Rows from block 9 of the image encoder of a small model that answers yes/no questions on an image's attributes, named by matrix and row number. Rows with one number belong to one channel. Each number is 128 + 32 x the weight over its row's rms, rounded and kept within 0 to 255. All counts start at 0. Numbers have three digits each.
After each channel's rows are labels from the 100 images, of 14848, where the channel reaches its highest value: "top examples" is what is common among them. Only what is clearly more common there than usual is listed. The data: photos of plants and fungi (iNaturalist). In brackets: how many of the 100.
# convs1: grouped (16 groups) 3x3 conv (encoder.blocks.9.convs.1.weight, 256x16x3x3, each kernel summed), inputs within the group 0-15
# convs2: expand pointwise conv (encoder.blocks.9.convs.2.weight, 256x256x1x1, transposed), outputs 0-127

convs1.222:084105149183112111147082095161115119129080081148
convs2.222:130155132168113125095179139080133145114137145155093069129087136123151125170203062120158107154166136121180076149154122148114149146151100145168130124153124154146087143170108179210141078145159134103144149086063104072149145120143164115122146120091134151163194135096138136184118066203177152124113153141080107069119158161113108127145070127061111144133119137101139094158226127090112079136111
top examples: class Liliopsida (28)

convs1.5:168098200080101144126174143124127130146077117124
convs2.5:131120069110151143104150125122169142164087155129146103121116123186164152129192103133147099165108088114128138117130115113132133112174087148120119089131158134225120134173116125116159090103145103140135116127141018147126091129132077142093114073138108116132069121079084107148106149149148115178128120128083144100160159207138134086164061116137139179203099133154179133148225143109168135082124
top examples: order Lamiales (25)

convs1.249:116095124146093103100099086116074119155203126140
convs2.249:160087115166160124100123109138150145182148111150119131098141096119169140104127159062181100156138142118134123090141200122095148154181133079111068080108065165157103211142150158111141161128178153150169179117179087152146184117117105164075145136096109098158099201112125121090172101165122168147131108140178166174122106128107138180141109124077119146116120131150133117149143203106147114083151
top examples: order Asparagales (45); family: Asparagaceae (45); text has "yucca" (38)

convs1.254:143144119121121141039158141194158105145114142143
convs2.254:103131147167104098119101115123091120156089198075125101140152144120086097076149129168122102156122151121130122145135113129139133099124095127138077192159160105108168138167076199121108180135131108095170141096107110173141138086094131180135154137075133171065121088072130142137094124122077142119124127127093180074129045096094146035161158096109092162143112103117071141122126155124172121226180
top examples: order Ranunculales (25)

convs1.240:102090127145099104092087092101079110158184132155
convs2.240:173122108175142134136113080145105130188154107122118148105142098101160152125124166034172104140159114130141102092119183129114111154168139082097068103142072165146118210115136144130117133123153123149181172137176096148156185137115106160068148125098118105172086199118129122090172119180101159128115116149160163157102134131125163202147109116090150139136125126157158087153136182125148156088172
top examples: order Asparagales (36); family: Asparagaceae (36); text has "yucca" (32)

convs1.217:123114125134142206186153121105106159164103092154
convs2.217:124073064111142109146126097139167132161149161152238116132146145121155153132106116173145128131103133136082139168137161163071099080100160136163148117159139148181120142116103103102148164164119144184104142127118133141172130092169149119140140134102095097093122140137130141106084125086149112061172120146075118098152191159120118156103092129070158120137127100111113196104069133129155112148103
top examples: order Ericales (26)

convs1.87:201089128162175117121108092144146135144128085088
convs2.87:128125150148143124148137126170153143111141194132126083148072084197156119144150100133164115134056144069121132078171125139106127154130170095163167104154105059146108116158126111122096153130167143112171131123144113043068103165142102152130180067121149118138117129080088116105126103086108146122121107118145112119141128153145132204121136146069178109100115144163179149134092087141166110107101
top examples: class Liliopsida (37)

convs1.84:113099094121082086072119124118127178179168121136
convs2.84:081157117169133139121150131078114143130148129106129165132149128127107120114147074165117075171111079102190114128164155138140155158135105153152130083138113146140123188127174147168096199125138116140105145115152107193174070134082201121184170117174108112199202154146118136173183086148113106100126106163079186113140092145125192143158115104131128118115167106069111147088176140142145096168094
top examples: class: Liliopsida (42); order Asparagales (33); family: Asparagaceae (31)

convs1.54:134096077082085094122160110089092104081122146115
convs2.54:085127130140091138108239059160103144130114188104111130058164154148139168080168143119130126166166077079178117130160113147146097083146129151087151096098132140116202168097123174086138094074110107118102146108126128158155203145109135170128119149148162095133146103139164192146137136147107102122105127165130152174107147155103160159095097158101063190135105088116088130115132146128155139166131
top examples: order Caryophyllales (36); family: Cactaceae (34)

convs1.150:145101139228116104144146153109134125122103086109
convs2.150:185129144185136143123159057094136146134074157101154123131067135079154131133109146174104077122135139123113139086189165089128108138175163132183085106115156103147111140143121085125081156135104132121142156113139155129160097163127108149083126111119154124121074098037130070126086148101115128105161107133132132093037146116104124193099077142082166093136152132055137089127177194184092113146177
top examples: order Asterales (29); family: Asteraceae (29)

convs1.225:068173149094105073094108124142074114117123118150
convs2.225:160109184097078142175101144118103131151117116074109079139160144110135078148133102120126147032127166163134149116139106154119118098127109148159155144115091097063174117043149179157059107111087157075210139135140116138127118148179108155173127131076159113150117112074072156080125144112094086125098120126189117109175172104121071141078088127078024210133129103095076110095186149128148122148126
top examples: class: Liliopsida (34); order Asparagales (26); family: Asparagaceae (26)

convs1.248:095093159155088140121126109135095214100118153113
convs2.248:118111156099147152135168145164054123118103118103140146132148126158181109100153177117100099107136183137116116098112089153147178102157095124080129134101107107102167090021106133100130089037063103119173182131185156131142152117130133130135085150143147095163111111117113148081161133168106085124139110055173173087099125086144142125139102131101046204145098103156112135111115145123131145151151
top examples: order Caryophyllales (26)

convs1.45:126121121154153070104071126052126115151099146144
convs2.45:134119059140138149098119158108101153118115155139115094099096137109117056148174130094121140163152140101121121124130106125143099104064255133088142100088137118062119095129089116125144083105099136117120157090114168117168170125129144130087129125154130098170197113093076095160149141096145135183096124160068133100107085182161132135149086122073089169204090115096105148117159176135095126137123
top examples: order Fabales (25); family: Fabaceae (25)

convs1.97:113148080138123146065092108105134158133117184078
convs2.97:168154095117093087131119122139121134131108129130107150119129134154120093032129137118100077141101051113116136101190123120117145113073167149164164077128100091203062120118153123146132088188183136141086141102106081147065128160146111131191161114105141099153188141097130134150157138147126136130163142161156117085198096139137155102139127123119109179155143105119183152183162112058174125117122
top examples: class Liliopsida (30)

convs1.81:103191144141099124086120093096106098146115194113
convs2.81:210091112034096153172123110146129139083113114099093161117143067153139123177126123164102231135088143105132142145147099073120081103145148133184168107061122138116094122130160128166028091169180142141176159098141149162149064167100148189091125113143131087124083079143111152099081160132133091143116143181142124153096129191102140122097127108115140199134092132101144097142167127178148141103104
top examples: order Asterales (56); family: Asteraceae (55)

convs1.142:152110120101116098074140201140126165178162124125
convs2.142:111131171167090135170145159108165080141141109115148180155094146148140148156142138124131137138211101140116151120125104135095126133133189115148161129141114086118124118157091114100115141171168118140115192150074163129174108146112146119054087103121152120118131095134213084057107185133134108128141082136130138126073151182100090191122152061157174101146195109070108122148136170147020107156144
top examples: order Lamiales (30); text has "vulgaris" (25)

convs1.67:161172153166131165151117109112159077122154099068
convs2.67:140040109139173170144122143152172096138119139165091088088153116136193139148098141168160155158093150145214063126083150119107145099105067143109146149122165134121139172114109117109163082115066131112173124103140107125154183128136126131102189140162090119098132103120106135168164111138116148142047118136133183116128158144190189124183094145175110189140150122154159158140124170100146142135101
top examples: class: Liliopsida (31); order Asparagales (28); family: Asparagaceae (27)

convs1.89:124134136088102100072107131110159074105123060118
convs2.89:137124123093109104152108157147186132098127152104063148154122110221085102134114115185081116068087102144129111144205141150106151152153137093162129092124157125156080151176067155120076127153116158124084125106123108142101136184121127147094161089172140126120097159100109136131136062161102162141173159141146071117099116160129120172109127094103211131164116122153104114128170088157119109142122
top examples: class Liliopsida (27)

convs1.90:080149145154109133092085064109104124138107159076
convs2.90:142049121089102154143082155152139097103155144132066087145054086169181066120101112108103115087159204066110105120150093094101118116096156177177139134102177094163095085170108120161124083155135105173203136097080158111111161178142130123066132084094210150105122166140138121114149112079207130140144136126148173158145146160079124130114134131112163113144104095128102132099146120171089158106087
top examples: order Asterales (37); family: Asteraceae (37)

convs1.102:125103089105088111094121140115197120126094149191
convs2.102:161098094146160102044153158155144147171090104118116155118147116157117136109147115113175211088119119155061156141124231081107121128146109089075095111175115057147079168189134145152140117162158198157126146097133097122109172111131101168129132155106104138125116106127155170145060069171099125201127121134166176121136103151146149091106106121130131118093092129111130122234108167090135086121207
top examples: order Caryophyllales (26)

convs1.80:132137088052103122127121098090109085096158098099
convs2.80:162134109136109123157144195156131142136137172120115081122071124148161104138116109120151111052116195143075145158144092085117128134109130088152150167113139110114122128127145143121114137147126184147133131110147134110092128175138118137110206079106167140116125136107106129039150081115125129117137119146151182124108126128149103155108136122122157082148062075187098129112156129186085118123092
top examples: class: Liliopsida (38); order Asparagales (29); family: Asparagaceae (25)

convs1.244:057127119185129138085158087127131160099099134156
convs2.244:133158146102097126168122156109071134122131124081145143169127106134127108118132157129117124055150147140129092145118093127197146110147048176113123157150090117053149116102108150124109133111101108126183146168139133151133146074167126148179107117103082083201150132097106179107128153161100111084103127137140107124161062169147085122125118114086092202154126141167123104099113183115149173116130
top examples: order Ranunculales (26)

convs1.198:066119078155120118148139079085151155169105131156
convs2.198:144104121164092091114057090119133127172095121123125120125079127098089178104051138128212147098158151119103127148185236119132149156125122096157096065091092174125077152140154109152085114131110206135134158129146089116131140197072144175103106112109113101120162179143155104119121135161104176128138060156143179065106091157109142144136176143166145117171104104116158116196162140138157165100115
top examples: order Caryophyllales (27); family: Cactaceae (25)

convs1.74:165186105130136134167136096152123189112084085134
convs2.74:132128105104159145155168136108179140132125106186121107135125140175123087146175158107121133107100159060123115149156150121103154116102108122105083131138128108139153163105121203105114069166147114137100109131126144085175126169121117132186155152162121092172139077106088080115104147100125091154180099156137169081142115120112131126087103138154158152142073068153122134108143109041142144128157
top examples: order Asparagales (29); class: Liliopsida (29); family: Asparagaceae (28)

convs1.100:125085159095088117116113084195100090121152108104
convs2.100:144129055118164147120102133139161168128091075159126140165142131078145108149133103114111097140076111127124109118113147114142123136169140119077063112143106113184086114074131115132108153148132122128115080093134162127110124132094039108127145060150072058127150118141096159162068164097092119120174111112100156122127188118092157160104120109108141158143108129193159190124169157092118155116105
top examples: order Lamiales (26); family: Lamiaceae (25)

convs1.94:134132095087112105193163171122090091128102084132
convs2.94:159119113111127079138135175146085163147093137034112062116136160086101022136112129148079137060131184108058155155168111114151116125124130114128131145040135119117147132150117138096105100143113206151127132106179145124106136162148105130100088103137134103146084111094108166064112085162069124127132108141189152092151098121116134124126128127146122119101084087123136144160137113100086103121133
top examples: class: Liliopsida (37); order Asparagales (32); family: Asparagaceae (30)

convs1.177:129187106116181123101112149183088180112118124109
convs2.177:154156076166209122150095112155134110141156144062108113191060151110168123118141100125152111148100066121135133146180141107129141139140147079105206131190103100143110121089115126125069187117150120199148137164102146148184147132118135064186200127142078118127123143098075139119104160152117104139124123203112142150144128170113135120110129165106174115120112115173110169111183114165174090120115
top examples: class Polypodiopsida (29); text has "fern" (25)

convs1.91:155100121143096101057099108169117153179119116092
convs2.91:177183166156109119110121112148140136127108122122084167144076150139106127099149110152119174135135078106125134127186129187114105129122115102197166074072132100136085152077155119163083105182163092134116152093129103222104108082161145113174150171148171187179164109158120123127101084167172127141072139167084141177159113134145167131128155171058154139105097093088048135119198065134147135140131
top examples: class Liliopsida (27)

convs1.143:092120103148119141071145186165140085179153141132
convs2.143:151082112161133140125131166165159098099118080130064129109078154129184159120158104151134160127155129113133159101123145181119143090126103183158156109102150107132095139177171153139129127146157171138164106098127062143108103093097177143078126125061209128128081153126151095169120148110078133141045138125080155131170170158109145126116115104051141174163162124123162022111133126136052159099079
top examples: order Lamiales (29)