config.toml
encoder_arch = "regnet"
model = "model that answers yes/no questions on an image's attributes"
dataset = "photos of plants and fungi (iNaturalist)"
train_examples = 90422
image_size = 96
crop_scale_min = 0.5
horizontal_flip = true
translate = 0.12
color_jitter = 0.2
questions_per_image = 8
encoder_norm = "batchnorm"
encoder_activation = "relu"
encoder_channel_attention = "se"
encoder_depths = [4, 4, 4]
encoder_kernel_size = 3
encoder_stem = "single"
encoder_widths = [64, 128, 256]
fusion = "prefix"
fusion_encoder_width = 128
fusion_encoder_layers = 7
fusion_encoder_norm = "layernorm"
fusion_encoder_norm_position = "pre"
fusion_encoder_activation = "gelu"
fusion_encoder_mlp_ratio = 4
fusion_encoder_head_dim = 32
fusion_encoder_fused_qkv = false
fusion_encoder_bias = "all"
fusion_encoder_qk_norm = false
fusion_encoder_parallel_block = false
fusion_encoder_inner_norm = true
fusion_encoder_positions = "learned"
fusion_encoder_connector = "mlp"
init = "xavier_uniform"
residual_init = "zero_last"
optimizer = "soap"
beta2 = 0.999
lr = 0.003
beta1 = 0.95
shampoo_beta = 0.999
eps = 1e-08
precondition_frequency = 10
max_precond_dim = 1024
one_sided = true
adamw_lr_other_params = 0.0017
steps = 11700
batch_size = 512
epochs = 66.2
lr_schedule = "step"
warmup_steps = 2340
weight_decay = 0.2
adamw_weight_decay_other_params = 0.05
Rows from block 6 of the image encoder of a small model that answers yes/no questions on an image's attributes, named by matrix and row number. Rows with one number belong to one channel. Each number is 128 + 24 x the weight over its row's rms, rounded and kept within 0 to 255. All counts start at 0. Numbers have three digits each.
After each channel's rows are labels from the 100 images, of 14848, where the channel reaches its highest value: "responds to" is what is common among them; "colour at peak" is the nearest of a few named colours to the mean colour under the peak. Only what is clearly more common there than usual is listed. The data: photos of plants and fungi (iNaturalist).
# convs1: grouped (8 groups) 3x3 conv (encoder.blocks.6.convs.1.weight, 128x16x3x3), inputs within the group 0-15, a 3x3 kernel for each
# convs2: expand pointwise conv (encoder.blocks.6.convs.2.weight, 128x128x1x1, transposed), outputs 0-127

convs1.85:114109111115078139116147142102104089130109104100116113112089113099121105088092089112115096095120117089091100135127131110138115116094102129151120182184163132155164102128099119118109080110103098101102120131115104135112116116124117102148108111116118131124087122112109104097121121120121110107136117115111093101115118111113094102140139121146169132140135133144130171144113183157186191127130104139140142106119115089086109107085138127100100
convs2.85:118162156118135164133119132135108122085098116115113075131124126143134136172163124150053140120112135103124094096156142116144115105116132148122173173088160156137101120138126145131146113116123115150128122140108173164126147132129133148120161143143141094135151133079062164112127131185159139147099081127089113130118150123140153140127147108143145132107145100130105133110130141160121167103074
responds to: order Asterales; family: Asteraceae
colour at peak: brown

convs1.35:100072104117091093133126103133132140152160151112133096137104116158125125125143099120097095173137111157158109097117114102117133109085133164135122155154113126125100127106095161147094148166104145142144163148144134145111142192178138145181110126123111108090102089066092088092105110114123115102129126116162118122155161126126135098161136140157158125133136119152117126167149102126119117108075107141120110162143093114140113122142115108108116
convs2.35:104155156114134152136111144100135131127105142127107109126151099170117109102166163122122142166096129139112131070120148092145104132162140146130188153128104148141097144100148164145114163120100139176131141140125090113136133090164143182137171153123155105129109099106128141116116159164128131165102088120097100112123148110142129142125150101143130099120146131173066141093153156118118136104098
responds to: class Liliopsida
colour at peak: green

convs1.53:136128120150116100147133120164197154185142123176157109154177143169129140144166137108124160167149174150165183112143151145129182152128126127120101131122122110095127120124157133137111105106103099118124082099121110114114146162092097112108103116092096143152134129144158144114077102118088099087074080092137160138112119123124105097103146114117131134113130125143127136120127107117143127099104117108123111100111103128126107126123115122154131
convs2.53:114155140130133112085097147101134097112130093115129118124124119136154108102090117118146145089132151136150135106129138158084077130141142105101136150092115111112213129151116093115094184110075118149187142110124105106129118103165156107097130137149132107138124123111138126139151171121099101146127102112113153147099153119100154137123078126143128121090109087160108124156097122112115128144104
responds to: class Liliopsida
colour at peak: green

convs1.91:115116166095118096123117111131143108131137163159179170130126118114106088113124099118141116096105120112102109079106127081088115093095107094097126134160099128134113096098126100122132136113155108094098127099161153127172123123137126103149124148132109140123110121114127121116129108074152101161179152170113090096093110091118129092138142156127129140133101128124111132120114129131153156126117101171111158185134184123116100113105084103151125
convs2.91:130113130113148140096101105179160104062139115121090142189114163155072091154127085114127082128143129132101153095100106145122138115110106091153128199127121130105113141109151136128126128133139139129149119140117134131098143128116121142130133121155083176082162126120140143115162138148146134144093150097174153156143152124125116100112133112094123119092126148147171143115117117104126099141112
responds to: class Polypodiopsida; text has "fern"; order Polypodiales
colour at peak: grey

convs1.81:167154120196157180163167168092107109111115121145128134116128134115127135127120120118135140115119139141130123127105128127116139143106122146104135124112134098104082118129117134120137149130161120139113134150144148165162107139128126135136142113124115100099130131114157161153108101110095116111142130150154125164127121131113110116121144150097134129114122120166144139195168208183187199103136125126150168151158179108104108139131154104108091
convs2.81:108126117110124102154098123135133114171169135125119128152077140142169199182139133064155122139112139123112137125110135144139096157101129145135130109099131146110141131097156123151145088142135097147142099136122128152168125128112140144136167147120136112124147139122105179091140130125151128144098121097128107162173174122115089126165124116122137155146152126137069161094145117174111162108163
responds to: order Asterales; family: Asteraceae
colour at peak: orange

convs1.34:101098103131114109139138115125106109130110122127124121089111156089121154115142151097102162091115146109151159158129146156150130139125130120133139124140127117154129044127171067119159133149141126139117130126126150125147124123123164133120145114125162140140129145156124105115080127174091125148118119143073081171095122174085163159125112107135116133138148134109104103122135118118143122058083134083125162118161159173128103158130130157125150
convs2.34:133127164108140122084111138115119112130146115166152087092149112152121136142103151160128129134127156148116124078166072139183130119141129133136131159096084104128164154148151121146115140117141147178140159113116103142142102072153127156133112093121136117125160116126068145125147097104134085119096105106109135161144169120111083108130127127080127114119118135149102089080132094121102132132108
responds to: class Liliopsida
colour at peak: green

convs1.86:092187143114108154201213205114101101121127120106103108136144141094135127106121107107083103094118111070117084140133165134128158115129123146125117131138120115132135144131141121141147129151132138111130116111133104131122123100107109108083102120102123111121117116111089125117135107128162139137147146133148116120114107126108110099156158129157150145156167142069152149094102155168138132139133138124131135114158131105115114099096084109103102
convs2.86:144138117092147136157140113130133104157124129124087155121085134155155170152151109082162156122103156129130154109124149117108102143121126140128163112084180163105108115120145124164127092141103109158147106121129135152151143126118121147099176149123156113120126127109120176103145151108154140139098086099132106159147190108133132137190149104126151127122124112128047145120113147150109148107121
responds to: order Asterales; order Ranunculales
colour at peak: orange

convs1.36:117134124149117085140144125111099092131114074105091100125100137121124115147124154104109129120172157142127149163174151152128134126139132146103116104132102101099100094130117117139134187154166124127130140117143119093091175144142156132158138105112091131137088126100124125114161161151126115130172161160111078109079090104106086077175119138142148136120115140115114134128155161090105110103090108102135132123101127118107122125142097098090100
convs2.36:114113103117123112139118124130175134150150125122134127174197140144122113083104136112124121151142128134112165148127093118161145129127164148118121104131121190124120104161176172148153117138118117120136139125123141167126134106156104121137097083110098128146094174172178134121094105125117171121157156120126108144104100158158082123153136131127146116177126132131182158114179102117136141143123
responds to: class Liliopsida
colour at peak: grey

convs1.72:124101121127106099100108096120100090135092075111105121144134116121059120111063127154168155120103094099087092165161153123127134117120119136107089101118080109111107135140134115122117145129148101069102135092122145136125107152155121087114123087109138153152149180159133161155144141114157114087089159068133128146133131132139127140105116121131112097115150096115132143132124160147125148144147152158126117117118101110121166120107122117104119
convs2.72:133131144098156088089135119153154140089117148153117075162150150105137121146069108130109150150150134123156144171161127129132157142178095109116137164121148119153111077130122141164114140149161143156156132109134139136111141114109123081149128075152108152178125146151149121123117108113106115105106119126116187130113144145154097128103143120110082144109137071116183137140119129132107142108118
responds to: order Caryophyllales
colour at peak: pink

convs1.126:120121127130132131141139124130092116142114123148158150135116150123113100123084112137152183117136198103126174122156114138144146148205134122130168142131151128135166126140110138120105118129118124159132104139158109147145119170118121116109113128097112133125107114139128127111117114185118138204117145173124120136150108112122086118112103110090097100098102112128128116140133115141149121111115116109108112122093110125121088151081081201175090
convs2.126:157154183155143130155122089114131136117154141135125134163106128117189117097135122089116131144128088093135140101114153096115122142181136108175158111137108146117170077134167113135161109101108154128181118127129185131104135152114129149140136116156149124107108167113139183125168121092145142097097098108142134133094143122181145166130107118135153117129116125122136112108133146161134126106111
responds to: class Liliopsida
colour at peak: grey